A small image autoencoder, trained from scratch.
Data: trained on photos of plants and fungi (iNaturalist), 22605 training examples, 90.0 epochs.
Rows from block 4 of the decoder, named by matrix and row number. Each number is 128 + 32 x the weight over its row's rms, rounded and kept within 0 to 255. All counts start at 0. Numbers have three digits each. After the name is the row's rms in percent of the matrix's.
# conv: 3x3 conv (decoder.decb.1.0.conv.weight, 48x48x3x3, standardized in use), inputs 24-31, a 3x3 kernel for each
conv.0 082:143224159147205145131144178175145129137090162150125100149147107115104148126125131173183151130133162111177123149154143175193134159076153160141118112148121116116121126127156157122111146108143144144117133115101147124136
conv.1 088:133109159143106097107125105132131142137110132139131141125134144129104107127086137135125161084109134147141123138123143148171047169076206156115158133170140096100138144176084163168165141175189150160115158089166116140158
conv.2 075:121154111142206159138174182126068107075008074133124143094153118128136162128137154147126126099065125116130127110101145133094164121124111112125095112125131095080142138127133132139133147207144111068097130054076102089098
conv.3 100:138109121151123117103128139109171140170058185109130126130116116139114120139129124091090066120042116130093114168147094141183077114148107111160115147134138118071130180156182178160168173160136114168088151109163159152144
conv.4 075:082059147132146105164145122095106154165182113132107123117090121116116114134153139111042105105132116102156109104177092109139117138096150111079111081102108110138109105157141136127111181085113112106152135134107103083114
conv.5 088:125099153083092157163092139097126128129161132161103154158131154122114125125167167071129106097141123141085114173075086094092140109190092136127110121186153133121141142136160131117144121156120112129125111130126136136144
conv.6 084:126135109078075102072098123140134161124164145128096105108104125145079139127100107173196186162249175176193163126136143149147141146153130137123093134074055134088118161184146175170155138164173109146126121134136144145106
conv.7 110:150158115158161117127099145118140138179084143142205125120143107097200144139131117183146096130128161133127148090112188192199044078176120143167126168155144132094099069145118103139128133179118134109132168091134120123135
conv.8 077:115130111096129130116113119120162118143196113114120133135121094116126130133166114125158123125096195131108129149032143054142077140140119147122120112111170136077172132151137054172111135125103083139132124107080113074116
conv.9 090:119113129168047103133153109118121134152147155129098145129122120117128130138090143080178121145064141176093116179001139080255087074164120083137128152073133081149087144140142128110141129129137140147131122101105126131141
conv.10 101:146147173199190167168174174156137172133133126153072125105068077076100108116099113114086110081108083099107119112120125097081076125090101139141152127077144136120147135103125142202135162141126219166177139169157129136136
conv.11 106:155126155112131236129111155139158108121095107141118107103149133124186101161137147110117154135149106121117122142094164111113100104127127082080118099083133121144104152141115176115158146162134163122125138123136160075166
conv.12 077:151137125159070098118095114148156127099106132142083120103156137098107119103150094154157131141194120127144142090137148106115133148182037099149115013125154083126104117146135098151151141084145126123114142195121169119117
conv.13 098:146161154149131146169171154155162158131168141163176179063121075144161153056111092178126174106153104161102180149134129158141132163135120140100146071125069115098130194156182183169161187142175109119153111171131088104176
conv.14 118:120056135163118100121109138120090109027162096109097134152101125142132161177158154122118158073138155122061132137091161132140108140138168108140130146117067137086125133180180192098128102176118130108116105096161146136120
conv.15 122:096165111116093166089126111143133132115150193113185118142126154129108165146145109138117155123150110121128124131063126064152159145085107155050158097173079141096147130075172079075113130122157089119134120193127165090134
conv.16 135:132138136151147146110088145097150144130180137120156133131098118141145146159112119127143137083149151075109129105122112148149192103113123127138120164131192128130118116183164189030147104210152114110103112158122132130131
conv.17 095:160152104156159067120097150127146148113140182161132114134153120161153142109124150135138151175120138096162134164144084105192180204074113119147135129159112131112133144126182185074126155134145159107122139118149133152131
conv.18 087:107151147087113124133116088118132101150255125130138118121106103162102144096119122153120120045137129129106127079079155178194198126099118135130093138127146140109139123144109147164122129102144117156122106087137129114115
conv.19 152:101094137086119105129129149146081106113187117102144105131132118135132112138145120138083104106067146113140124100183119099100155107103122178152117162133102171099151139220121089173079145070172118139128090149102105138105
conv.20 118:128215089127155059116169145116129081105116089116125101125121151139124084130087148136074107106127115127129135137170166148082137147133172125119163124098135131069089156161190127155123144133159137128124128120124136144145
conv.21 099:139125142129162142154129168110059136042142079140088132121142117189124125125137118112119136113126120133097135104119075152105111142169111147100119080100042129080128157100158083228085180108182125116146123111135107111125
conv.22 108:170176153149150108130139160141119161109110162150101133156160119109059130131161145133153132138068130151161132143181132144197140143108184098151097088154113158107111137106171151077087158123173123130107133169083132181119
conv.23 087:130126112131077059101132077143085111075060138141116109109136147140122100152113128153104064111090107115116102081129119120170098114102142114084128100166113147125081053084151116123130108107105099109134140127072121122125
conv.24 090:160132113082132101153104104100183101126133165145129128138128114111103116116116121090139121123128136138080119077120130196055044043166126124158135123138116141066138119043111123151116103118102113138115100146098145123116
conv.25 091:139147132137163118164177137119130101075091149130159138116111111134120113086090081109145101141124121151143123131142108129168142120127147132122144118144157067080138153148147121189156111165139142145158090137098101217124
conv.26 100:139130153109166100136155129150109146167134177149135143150122110158118155139147129123138154196101118162117123087204072117113154120132148121149096142177145144160158134102211107106083134130164126111127109133129147110141
conv.27 095:129058166135127167136134159130120126087129144153100100130110131137160147128135107167147126136119144098174127123080111139182067142102162128142140153118140132179119112195121192231131103135132153155179142096088125082134
conv.28 115:153150115086114153102137125121176167134187152127057128155081098164123116126141117128115162117237171156139169122168120150084164075062106157138125133045104130130112129116103130112108149130137123148143122096176173128121
conv.29 094:108087095132061164130109127136113125091102155156126110121137088121079131128107109088155146132142080115110138156088105063144101107154204109106173135067104129118085131110141071181136113100150143144111135118140136125129
conv.30 055:171158150165184173170190143142133130102106114178134128142139157129172161102186138102121102127136136098149126148143152134135134153105139104107137088053090084092136163177141171198160141123146178222150152174187157143169
conv.31 100:118128090141029175113082110123152154165071103116113144141119131090150123123132137132130111135060145123130107137106130073187079113116153116143127108147125092158137135081132107127154140168111144134144105116097107112128
conv.32 078:073114132106080115119098140157155094161135144118139137128142135122144116129125135075104115189088168136118151109119155080074121113130080130126121109187085117084118139161130111129065134090140102132107125133085131133105
conv.33 112:158062138073224094143084139123146088129163122150112136126082118133122130120138101144113141124046108129103131128113185167115129088072112117169104110130187151156064117131114169156088071175152133115116105085116134144084
conv.34 089:170128146141082139108162133135061098121119109104148129137120124130077166119128102158109139150030131135166136062231102099228107194064096121147094082182144158124149157135140147085111135139138113122131147110127103103132
conv.35 088:154098093068116106094081191134139163118241115148190082132127144115114111138129146123072115113193089088127132112145105185027103171076126136156155153140118148113124079113111200160129107105142137141128130167161099138134
conv.36 085:116170128128170143144149156117170108215184119127136160115134144149126133141120153117154140210165120165138139152104168085156146157111128144122130148121117132121126185152147111154180129120118156147130164169153139164130
conv.37 091:122095103111141098116106117129078116091114116107113103114112096133082121105146091118089136105125089117113119121148112160111144076172105106078152140158089082159137164142101104072085117096142117102113080057123104143106
conv.38 116:174185160126175135124150156129076161094119108107128101178171128098171111112126113228159124107160097132124106094140120150173185123150136132166115167089137127092110130134121155188166159134139149146103165188130117109137
conv.39 094:116102141124103184166181100139119190150162114101184139140169136135141125151141151132145163148203151173150141112142109150124100122112162131203133180186111155142121140149124123094194153118149156128139122125155159159147
conv.40 119:136091124106134134101142108141108155097094199148226132154183120163154167153069153127124120108087132108179133163091099172078168099137152130135118166111064127083109100167145151146170166164145122112116074124163099103142
conv.41 088:118173127133101103137090098116126166107114169133135137137151131155092069133148133139107106091076107079089144158171098072137091194143093116142116159170091091167143140103129075119153176078107108105156100151125103116109
conv.42 117:241138144181121116164151133193090115166048118138067101089175111150114135068148096072130144130093133129147139127158117121090117140133113137126144120153146093116124136210147230114141099174136144104151156127132142089146
conv.43 117:162153142165104159149118094139136143142170128118118109117124109109087114122135119118102126119102145176163135135109120128078171101184096132105097140087143141197152125094135117159150108078043119137119126144149100098125
conv.44 120:125145161155143119134155108116119106106134119120110105124123169109129089143133156125169047169169161183142097137157162097153099123176129069159113187101129100170105176057159085248108135087119093144158164118129111150138
conv.45 081:118139111164208108117202121137154162127170141141078147130102127139119126113100149105131115103099131148126101173132120123198125106174213168053112157192095092199155107142111160053147106117168127108147158147135130159124
conv.46 106:094116137100154124121163163117116094146021101102175129132109142117160114118103137135134159101132128113104149129123127146082124138194117096150134141116149143139103175124137178167144144204178151095128093134074143114102
conv.47 112:105164076125124108124171122132119139118068152081130069152130144128118103153153136132126110167094120133193110100129143107107090142089141130162136073134148078162102187179173152070142158109166140095150146159115146118151