config.yaml
decoder_activation: "silu"
beta1: 0.95
warmup_steps: 3180
Rows from block 6 of the encoder of a small image autoencoder, named by matrix and row number. Rows with one number belong to one neuron. Each number is 128 + 24 x the weight over its row's rms, rounded and kept within 0 to 255. All counts start at 0. Numbers have three digits each. After the name is the row's rms in percent of the matrix's.
After each neuron's rows are labels from the 100 images, of 14976, where the neuron reaches its highest value: "patch colour" is the nearest of a few named colours to the mean colour under the peak. Only what is clearly more common there than usual is listed. The data: photos of plants and fungi (iNaturalist).
# fc1: MLP up (encoder.blocks.6.mlp.fc1.weight, 1024x256), inputs 0-127
# fc2: MLP down (encoder.blocks.6.mlp.fc2.weight, 256x1024, transposed), outputs 0-127

fc1.643 120:150105113136182148162142101145109146085109136133127106159094124140127123155101121115136135126127120158110109108138141107120088152130143145094127134116121113070155174136119129163132111117096122092136162170120121183094098110102116147105126126131140176144102185144124113133146133128117140155132171116133113166136153143125104127123121140133051138179102094138138127084127112161143152183094
fc2.643 070:146071153123099084124115171104153154118154107119141127119126129107128112126124127130070130121127115145138126087188171123114126120182141114143134154193135128155112132163117120136126134101120165105152129133124171126112133144094115111139076131122141110118150156094144132115099136107130115108134105123144144108154160114056119133108076171123127134109116117124102097156139130114160136123135
patch colour: grey

fc1.161 043:176137140156176148134143214108085151178134124109112141161130131160108117132161132155135138165146097096115138112155123125127157088095127081150140135102127123121127092148148113115165130149116156102123117157090115121126104116125170101135134098119126088120124098144114148121096082091100112101115119125114167136137167139100126108153135082131178107120177137137134151137143105106113138128155
fc2.161 033:128118103149144156124170169096117129146124144100117115144118123120132127121125077153160113115114126101141167122136130165111128128136140126149101139124154080147124151133147139123119118118124091104123144124105153122171137141112173121119102144124154097133145129144091125136169097098130112075136139137156151126138150120112134155154140126132129108135161129130131144121115122119119110092126
patch colour: black

fc1.461 159:158104123129149149109115123161132131115125133123128089118093136126135122140115116111137131144108110121140076138120097120128169161100128114093146130107098137139156087110090131117113123110078089108120147140154134183110121149115155125113133132114168092115187120100150121127113130128152106070092144141121145173115115162129154099151151157138080137134185145112132109175165120127139134135113
fc2.461 151:110122132131083141166136120126132104121145181125144107118124118142092103110134086134180111146171143114141123085141145172123138155146113168139145158084153084102198135166111106130120123124129122152114111102107116120131136138120127080129119143147098122132115109105136171101140129134113090139118134085155080137154141162141134140096090110130141098160092117111124134124090133128141205119127
patch colour: black

fc1.357 054:113119108126115108067121137180090122107091132111110125156161104135167149090123148089141153126136069162087065128092139120115092143118113138096137122074162131134131193101094131151134155084140135154134151125123145153126113117120114109131129139130136117148111131139101087132108098126146129148139161133112112127148129132099096134124096173123150141119140123126136114114151177149101136154116
fc2.357 041:163118095158086142203140111139107137136116134145127115144141165132139109115137169124120076120130148125169162120106141127137121118146123123123133095117183146089036134075143105139124166100143124113113148128114102134050128149137154139137087148128114158136131115164102123084130146155127140137123123151129175127144109107113137148174099130148156124098138127124105100138109133133118100121143
patch colour: green

fc1.159 059:098142133145138151134101124141098115134164093136113116195132125138137135133156147105170110175091166128169166150145150148132143105136138165096128159139130140102153111155142156084114128141113164136122179142124132134128113138126126165123105118095186110105099171135099116124121167166148148129112125142121135128133153145093055129125116094136132107188128139098127124130152093128115144122197
fc2.159 060:153100097100130103129122121070170123140107082134143171127132118069122124131093104122126181122155100150131117141123117101077099078116099121108121123137133106157121110163127110116139170133113121116135139130126166150158131137121116149122066160099129128122151121106159112171142154065153130100129130158118082133114119129155106126176071103110140128126125146113117134135156140133129104140129
patch colour: black

fc1.701 099:112090099145151129081141167156100125141144122111127121151122148117132157140096146098102167126128141134099127109127150091099146117089167079126132107126165132104100177103090088153114152117098128124103152092108120161130115135123172108137117145151117116131112164122127121112112109150105107128096120116136138131148125147091104135111123161115173166122171096118120145143136190148063144159108
fc2.701 058:160116114141086101212160089163137127134139102121126170124114130151140130088155133120167138120136115093141164142140134112181124126127152067143153112131150119124143139133134123158148160120129170138139138133128112126094138150121170103125135139163088145130161106177128129115131119126138123083114104140148158142116153166134119107152133151129126078127176094159140110135140123091136111117157
patch colour: green

fc1.167 142:120103138113145138092122175231076111154109149117118116130128134121127127124141117108108163097082050146144102117167112123166147105113166136125162147109183152135099115156128144131121119126166150115145138119113119178136118171144137127088115128127162166146129138087094158136107095143144141084112119123132136122098166145140123131125104139106108160108213137108110117137135161120119132142130
fc2.167 145:151097137105123128143155131137124119150147105130123122120113130160132122108122142092158070112160139131105148164127165149123161161146104119111116119123097138123153109138142129099180080111124142139110123119125119107119122137140168122140234133119137141125140135111127147111118124157148146143125128198133171135130142124131141162083104111148125114172147136152113119126109116131119087109132
patch colour: green

fc1.316 164:170116121122125131148112146098118151131157115118152106163103128115127179110122083160157164124186120168115112130167110135112141144119102106161108148134119115128118165148149105063117112149095151140130150113130128102111126152119113084134130112118156102079142106147121144120136166112086082129157132117125120135114128081149106108102114129127112153118167128112126103092152147131123117170154
fc2.316 128:150106090169097131115142119119145156112102091107127110134118145131143130135126115131172167147134132120091149188122129110123131150116164152136125119153087146152175130122111152162144107080166131131109183096127115140182127141125157105114173137135135137122190134148145139105126115076108160128129133112136140111143146120093121135139097142136124098086119144149130145123130121069141142114124
patch colour: grey

fc1.12 050:147062156138114125092138126145097133170094123112150132158132136130110163117105162098130122117117097116123092109138133132126139122121163106089121121091135125097118149133150110113119135066116164137140138108163097172115134109125113138103100158133184142127080174093146067125124153161126130068136119107117102123114132083097128140108110166172105131117156123085119133128129145144126118189091
fc2.12 043:139132150108124122172119115147128118111130150131098118124153115131153131118142157146147163107149151108159154161147125166195127172164141114152143183133136205161093118115109124127175082131107124155139137137135054129138130126138135145131172142129143128106155139106130118129134153172120132125136133121137116152154131106121140134132082129108136194156125130128116129114139131082128066112108
patch colour: black

fc1.282 055:190149109143112130103111173131148106126131124156142125149175165147121167151156132151116139144147140097100169128123138117124132139146126120126178124117116173156115126139131157232145141142128095146140168103173125138155142144195126152167146136090185130119126153116137087160147093142127157145116153119120154148091098132128174111112125142185146177090120152144135151105126118144093101147111
fc2.282 038:100110118149119142151107126148138114119141119158141130132117138108108113106124128173117180100112111084122129122108133141092143087153144152157122133127199043095157114147164144164142123153140122170106138124120140153097146076166133133143145120134113151115122124122109123133121116141103120121101145140118095130108102124082141141138093136117131135126110136150146126153118113106124144164120
patch colour: grey

fc1.694 054:114108072083169150144149137095139166143128133144138099142124136153128179154130114098150139132151138143149157110130125115142154156126150123096158107159118098139115150136129129145155127128126081095106166094118081081122108136134079140151106104163097130096102126119107150123133124101103112112104161164093149124112118118127128163099111155162127115100132178119108095129147114090116111115096
fc2.694 036:106119159154084153158088116137111131120124083117148095114131131102138110117115156137150130098144101135118146207139118127117151126055150132147143122105149113118193139149147128117144080095139145117167103143132175112115133131162056138120164135106151148133181113129094108131107122118174150132114085097114062127135113113120111100084138191132119116102119123144136117151121136111118129113138
patch colour: grey

fc1.545 148:122130138172146219102113142131118131150117126147107126129178128133086141117149147147134160147163145143137185159151113145132161112116133103115154124133143130124119141126164121106178138159135141151072120153105086161119108119138137127120128119130137182110138129114141109146137105134150118103119139129157125097143133129154084102157110138137174151120055150136106150115095128076152167144151
fc2.545 134:113111139105151136117114142133149143137133079122139127120142120165131145130115103110132107102086123134136114148112145137105132086119136127133121117139144144133161130126117128117117095116141125149109125125144108131130132128140136122116216135166113136134122122142126110154127124108160137145113132102102044123151134156113127124142127128119111066107112149124129135157129140108147120109126
patch colour: grey

fc1.664 093:118131121094110152102138127170135138162107162131116103144132152125154131127129117094152139147088139125097104131142114148136163099137121087108117106113155114131119134125111137071144107117133191149165105141083155140176104107114156118109116118134135118115120141153153161117115102077116145085132065148118140114105191136101147153162154107156124147140122157144143125093144173050111095135122
fc2.664 108:158143113132113115150169152136084129125115003124123164113125113102132152143125138165144136108162111130136093134110130154179121082125133109133131094123151180130170133137132106130119143120120087120124134138125124083171134124108132106128125117135120148113110119118160115087130102131120116138131145121109082128143120175125103160134192126157113149125129095124155139125102117092141108090123
patch colour: black

fc1.529 129:097126165137136108123091145135127126132152126081173135167138125134121135096140145129147084147051111143136135154121074089132150117154089159123139120095161107148163129097133103158133128097140144118113145166121088158130151130158124143127117112090133093155116144147138151102101101136100130109143150080127184113071157114108163151118128162159165127156161113098126107145136102118148129098130
fc2.529 153:151130146153144131123133131127177105101127135123136130122120153108112113101125145102150104165155133128139123132120160136178112073141113150113126153104111195118132133127100154144099091130118115151140109138124095145160122124145171124140152120116098104131115124158190105140120104124141119155139128129099076123125107079138136129150129131128126135127149127138139150124170132113129085134150
patch colour: black

fc1.765 092:149129161102172124121132088094127146156166150090130141103107121133149094146127132130132093119044082177142139125085134129134139106098152152135098078115090104157145123130142074150156119092146090136115137110136111105121146175150123149156133111133110107149129116164165129104145112147116109112152132134141155114114138107156109142124115149158129120078157092127100113147117109134097125109155
fc2.765 104:141129185084167164148072133121146127130136119152133103141159169084115112140151180109103140116124162118145113095121120137074116130117114171193136128113109104116124140097092179126133088190135128183132135122125103107181135127146166108140140145146118122141116134173142119125122144101115099134132122153153114131113160135151127116149072139098143097137148139121137134101125127104131126112144
patch colour: black

fc1.162 107:128100116160191113109132134051130111157096132097183129129145138097129147116149138137133131145086128119148142150181162135135110129146139174130121157142093144138120101133114124133112118106159182157183131060121134155130119137090142135090134104116129109114107113135134132095103110132132153150092130159107151134094150125116138155129122082144115144143108121134126117131111094110118098145180
fc2.162 097:151139113131172087115104129095126112142126117112084147114130092118133137159105168155139087127157135094109152140134109108120134147140112133108140118116150103099148123116125111153102120103125121182079143116131151141151131129129120157125075151117116143110133117138107146127134138128143156129114107184122082109139124113128143157156081107142118112152115147099130103123081125150106142155107
patch colour: black

fc1.129 076:081079162093123140115123138103136130122124121122114158148104094099110170129116157159117108144110174127122142122128136138114081142113137147194141147159105160156110098115122122134098145088145122131139109097118124087171137140119151137138120129113136091133168131105108132103101152115111145133113126124130115134122140094161133129104139100092088158146159141121064112131118075123124111132126
fc2.129 061:127190128086177122099137125096116107151142105133141108132134129157138141111154173155165086136150132123099155143114120104142106143147100144115119091116045152120162141146130162143104143102127083150105129107133068114195151135126148117137144122128128141139137148091189155090121147120125152112119108151116155098110138083147108155113067114118114196109144112115133139128110134113152141130124
patch colour: black

fc1.734 102:122082109113086110106138172110106125110116094124164136149143145143153157143138130090098136116123160105147152144139105107134114126136152149154129132113118172110119113111139136114159108143107153170150091159180172143149108204135125153130124117119146133160141129116114146140107105155090155162121164125151155139113118129136127132121166103127165136099178119141121098145095119158119134126137
fc2.734 138:126120119126172128119124130111141116119127121124113149113144136121167134119126039114132093124132121120094129112116124103115137136142149144085127142112124161121138116136159137112138170184121104161148117162121157120056133098130148140109134107099125102115187129132089130100130120125162097127106112171137060123108092117121128123101173125113125172089162130137144131112124117169137101178119
patch colour: black

fc1.44 079:149144108134081120140135138123138139169138138101198120127112125055093154155083087140128120122146143093113083116112129096138131153155136091129134144148118089074097145161147114112115137146164121127138122112098144140100182107155107107128113118129186128127116147129196101170123137146123101111163135156077143086136147134097145133109116134172151127170078143155096152141113135119144131080153
fc2.44 078:145105081150103117097105130117173144136113105112094128119116105171152136082120124122093160147127151110143071119146105154163116107113087113149117143092160174151101115098140114129125082116126127137147116152123166140148124131128128130117131147120095130142129117090199121141139143119151113150127131192146141140092105118124136127115182134122146165126103171122137099125161134146159134142145
patch colour: grey

fc1.528 197:122157170143130099167118066117138086114149099144203129129103117126084087151159153085109131141216193114093143127144147141177105129145144119103112148147156132132159101130131131088113151102142102115157169111109096111123116121144103153129115124103112119102127142107122115149155138088142139105127138110122086123133111114166142134126102097176127108123183108119117143120140101108129097131124
fc2.528 098:102079104114161107087116122123163121169156141103095108117126145144133104131134101138133114131000114181114149121188116118130156153120136079116073109115120103054140139121124129099102151123126126082139120103132142124134135109141000113113120149110124148129101139112103101100113155134125130140154104101093133098105133154146127119128176150131110134122169104132131133131136106107112134123124
patch colour: grey

fc1.631 072:114095134136119124108128104139130125130155104108146164125172140176112223114118094123126149159152089098105137083117126099128155109111119153086127111104142128143117135120127123138113097134122138156132155157142097161124122119106122127090118122089156135122102136130143110113123095113092126141196081133141104120159134121107081125054117131126091151105149121110120158149119138095089149096115
fc2.631 043:139106124107147150136108115138147139109110168142108144126131125113124148112123137144134151164090143096198135151177114153189147120120128193150137111149122095116084128119157142138126096099136169114115132110134180132130119108129132154146131096146135135136143127170099117123145090118135133116142135122145143109151152163136165112147167141118126106130162140138118113148132088121117172115099
patch colour: black

fc1.273 079:112161090164115138117153100092141158103144130126118138116109105161091154106103069120094110141128169090146183175154096133120180159122098132123083100148125171086120146154127091115124115109126126117124134106117089102139101119113118131084126092149176148128132180097127094124129134124100111137113140119122135109106204130142129130104123109203088141144127140146128131125133149107148104108139
fc2.273 089:099134166148105104119121126129141119087127149082128141115139158121159143138123116150131164139106129126100103104156124132144114158099089113151128140117152125166178111147104164134103144138129158094161125135136155135110125130107119079116133145148118126097147143120157129141107094118154101142113124113122173123142149146122135146149104161148096106111132139130120137128120123113155140160134
patch colour: brown

fc1.689 099:082111129128157106125144224167142118161124124153158111171080120145119127116137130148112129104159164109123116128135111104130123119158194161112126124142092118104148092129150145107095141126175151145112126167082091155091153137112137144114119139177116135186136092137138142107110159149128123091128131098140114170111132086145126123122116139106078147137130123116152106177133112113153106103128
fc2.689 129:129120145148149113123123122121091129127127145122104095134149144132130140136141121099132132149104104131128105145140132115091151168128137121136133151124098045138144134119154148121145128163135135173073129122139195126188135132127156114134096150124151143115130133123148113139130119085159156094120125100166145133148146131110144135106103144132137063107149108139109095109116116118089163100122
patch colour: brown

fc1.736 081:128130114172138129133103152141140148107097122116128120170132177162134113123117114163123170121166079141103108118137139124119112125148127131132130144172097164062156188115157115132139140127179133164154113109118145166087167076137121149134128135131156161127121170146123084151129125098118119139123137143136156145172142137119157118140124140096162151131114124117129148137144182170178114159074
fc2.736 082:142091124105111135111121117179131129138122219131114110133130126098147128113128134191105149140096132133124141113162133145130121056149165136174105135134110086130171113112125140125142086091147137103099096145108139129090153145134135119155099101098114119130118136132166113117135156153138165141152138132121158147126142155069108112109095141134117127122132139097129170120122147121145122124123
patch colour: grey

fc1.169 079:088118131141095120135123123121122128088146119110161149142107139153118241103128144104129109123095120099123090123132127130117122125087123153137135133141132168160115158122132152208147126115114154142119151178112146117129165138149133109100130112128156148167149137160119091124132153149118117116142138161105097123147106119129146137034126118125152138158149087152133135114133207144087141113116
fc2.169 053:106136146120082171128101097137147116116141131126130121138130107148121153094124147112175138149114117105130152105134150109163142097116153159153144122145106128135191131123117094164134049162116153122120150135108135122119133140147142120124175149150141149113129106171137127094087148137093099131145137114136156140133138130156128132114121116112121184167187120134122113139165133149140112125140
patch colour: black

fc1.700 077:124109160116123104133130146170133154146172106120123145144136135174133145136106179128134116145151177128141169106120110125127162118139145141138123121100124118188153128124135099131094139097073131104128124137034102109100118134134162120142121126129074070165151175113109161122153126148169160089101094129100070118104117128131163103114101131146096106151175141166123137161137111109107123152150
fc2.700 090:125144175155103141141157118130159126149139084137110094145111080077157131139113158157100079130122113126129106158146120128145147176120114130170133147134068111117136157134149137133139134160109116122147143101127068125086126115130130139114123155140113140127093134110063126130127118109118166102122112156103172138116110128153139148119048148123133110152140098142125151135139119141107151104140
patch colour: brown

fc1.748 054:126104122144120126134126143141130110135111135143137108168147155143123170144161141107141104149123174098126138149178135174131100141117154100079133127165133135104126138105112158149097119102157132120118154118065150155153173096105123124102154134122174136095121140133130107081126141090100155114107149118124132166120114137115098127074099153116066173097172098141120171134132151164170096171123
fc2.748 042:145100121160111097143105159117140132128137148105098140148110107139138151148141093135117136118129121114121152142113178128164127155159166102153109115158137113149122111107123121137114141138126164140121173135130156131137125146112132126133161109162121136109138116162151139115105176143162096121110128170104203152120102113133130157132027163160140107094154122093110143144154119099148199149110
patch colour: black

fc1.715 164:099118137151127133090152129127184127158135138164109112134110151101107237127119133130140132164128183112092121177087166119116121131136177134136115143129147124107125107139113123111169155131188137133135131089122140142123118177100139142147139146143104141129117139147156120121155089120151181113103134143113154171149148138110171154087139137125091122106113156113120117121144105144110138161118
fc2.715 093:170152101189144098173115135098129156121135148135132133114123112104121188142134088136100156107162117112148150226180130091117132157120104144126144119097102103153144149144112134133132147095155123101131145100121153125093130134104122150123128121124102161098119127102150141129147132127124126171113114120135139122132124108111117134128151157149108130101078166069115123125139143122128084123121
patch colour: black

fc1.377 075:147149136095117115142126135079126100124158097154113121129174129142138145216127123153124141143158155162160126148110088139115085143132138135139139136172147108145088082149153123142098134130177074109135089114149111142127081116115127133138130124098177155164151156128103111131138155122119163126073109139121149136117109146180113103108142113144156159111163127152162180134153079116165080103121
fc2.377 049:134135152141152149101175107132145139119138145114108079104115130099099129144132159148131087110092128141064159145132146140107110101149114133137096157091161124117162159178119138146126126132137114136091166148129148150124154127094128116141114125128121118160137130122128138115127157133117095121147126125119093154132121129109130121104150162106155146136138158097149221141158144186121147136114
patch colour: grey

fc1.16 110:148095094138167148140134143123139116158123118124155154144151124109103136119151131122106119130058120138143102149169151107117150130144110120110120124161182095147181149107113066148097110106118128096098132110066134114125142099123149102116117136141129061088153148127093143102092119133130103140174134144123080113146132150116135131125097139147127098147161114117153112197154112117106105118115
fc2.16 091:141154198141132130150142130123111119111127151113110169109115105157130136130127168096139161094156108131123124112109123105093089109098124103142151151131180155113142098145100166137123123159140120120114127155138149138084139144118149103111171095145144112123106118163114121081171121159138140108138128109123103131106095119136130138110065133138133131121149117142122155150140155097156088115144
patch colour: black

fc1.156 060:138124138128084137140160152154150150105126152151106130144138161103135062103124114158117139109174118086049119140127138141156118118107112086134123156117149117131143130105122134162121134110115120123126128116127127136144106123128147118066136173141164141126121216121130115116136159174137132149117120119124078117099148121121126095180152155127122137087147137134109142121151145192147136121138
fc2.156 049:130127141113076090138126177124165122132118165169120122144147123110120152117118067175129070113096126121128127107107173141127109128171130100110112110146109060130122126138152138147128109166119146120163126150130063128085150115113136153144183125161130126112128137147123125092121163121101137117117136157157107123140139126091121097170201134154132162077130116134101149118138132122121098155121
patch colour: green

fc1.710 121:120093139121096105098105149154134146111132133144108102096135135192135165148097136121145142169148125123139151145097132118149136115125137105095148119146120128121108108111126125164099178102173108114118132093092122145143150121151090094141135125120105127108159170120156082168121103117129130138123140103156109112126135136156131135128138152151124127061099125161116145107173147119104120145125
fc2.710 141:129168083181121121128161144114146131102113123121133096132126149128121114133133126137110158145093114134141118143110158139091122159145132138153125111104087130116070117102133128130119166077127115180147130103133143139089126128137085126131133132154143124122090124134157113195144181139118157124127117132170102132127113114121124146143095134115146178154122145090128133121113131123086077121127
patch colour: grey

fc1.2 049:148103097117090080151088131110197088159175118104146116133085127153127099148111112160096102102104101123152148127148096130148139072128168111184126117117124122146147093116129098158114100090069133127107104095130114126115136103140128136152148131154149107135109132130163161131134153148079116106146110097127093127104115101130122151148125152099093134122157091121100137120147097114126144113135
fc2.2 044:113172108144110115129091147125143128159109203114123132132121087118160130136123144097154109140125119125160094114137128151143116121136105142139125142115157137128193145162116157112178096164105118147108112128134140122113137129138131125138211111147142147141138126157125128123151134133149125136129130149108167141137131162125147146090178117113129126114177101123141136152150120082112106134102
patch colour: brown

fc1.705 041:089086128111165158113110121110132157103059118128134087145126103120122179143123153055117095136112099136101150118096132100109084126139153138147133157088129137156152142102118119164126137123093146119129132158150200126142133139131138110133147124155117098109086144148122135098158112096141127113162120096133139183152170099153145137074123119097168135139166136122113112123173077119167132112163
fc2.705 028:138132100130119169146149150154160112120099051131168129158110128130150141131128133093149137125149168136125141097099079154170123150113128125096121082165115181149132140108083129142131097173124043139147130101147118114158135119144131090114153121140098123135140120115115138130121135144117111109107101134103137123133143137115115168127060132133144136080137136135108121112118117094130150141116
patch colour: black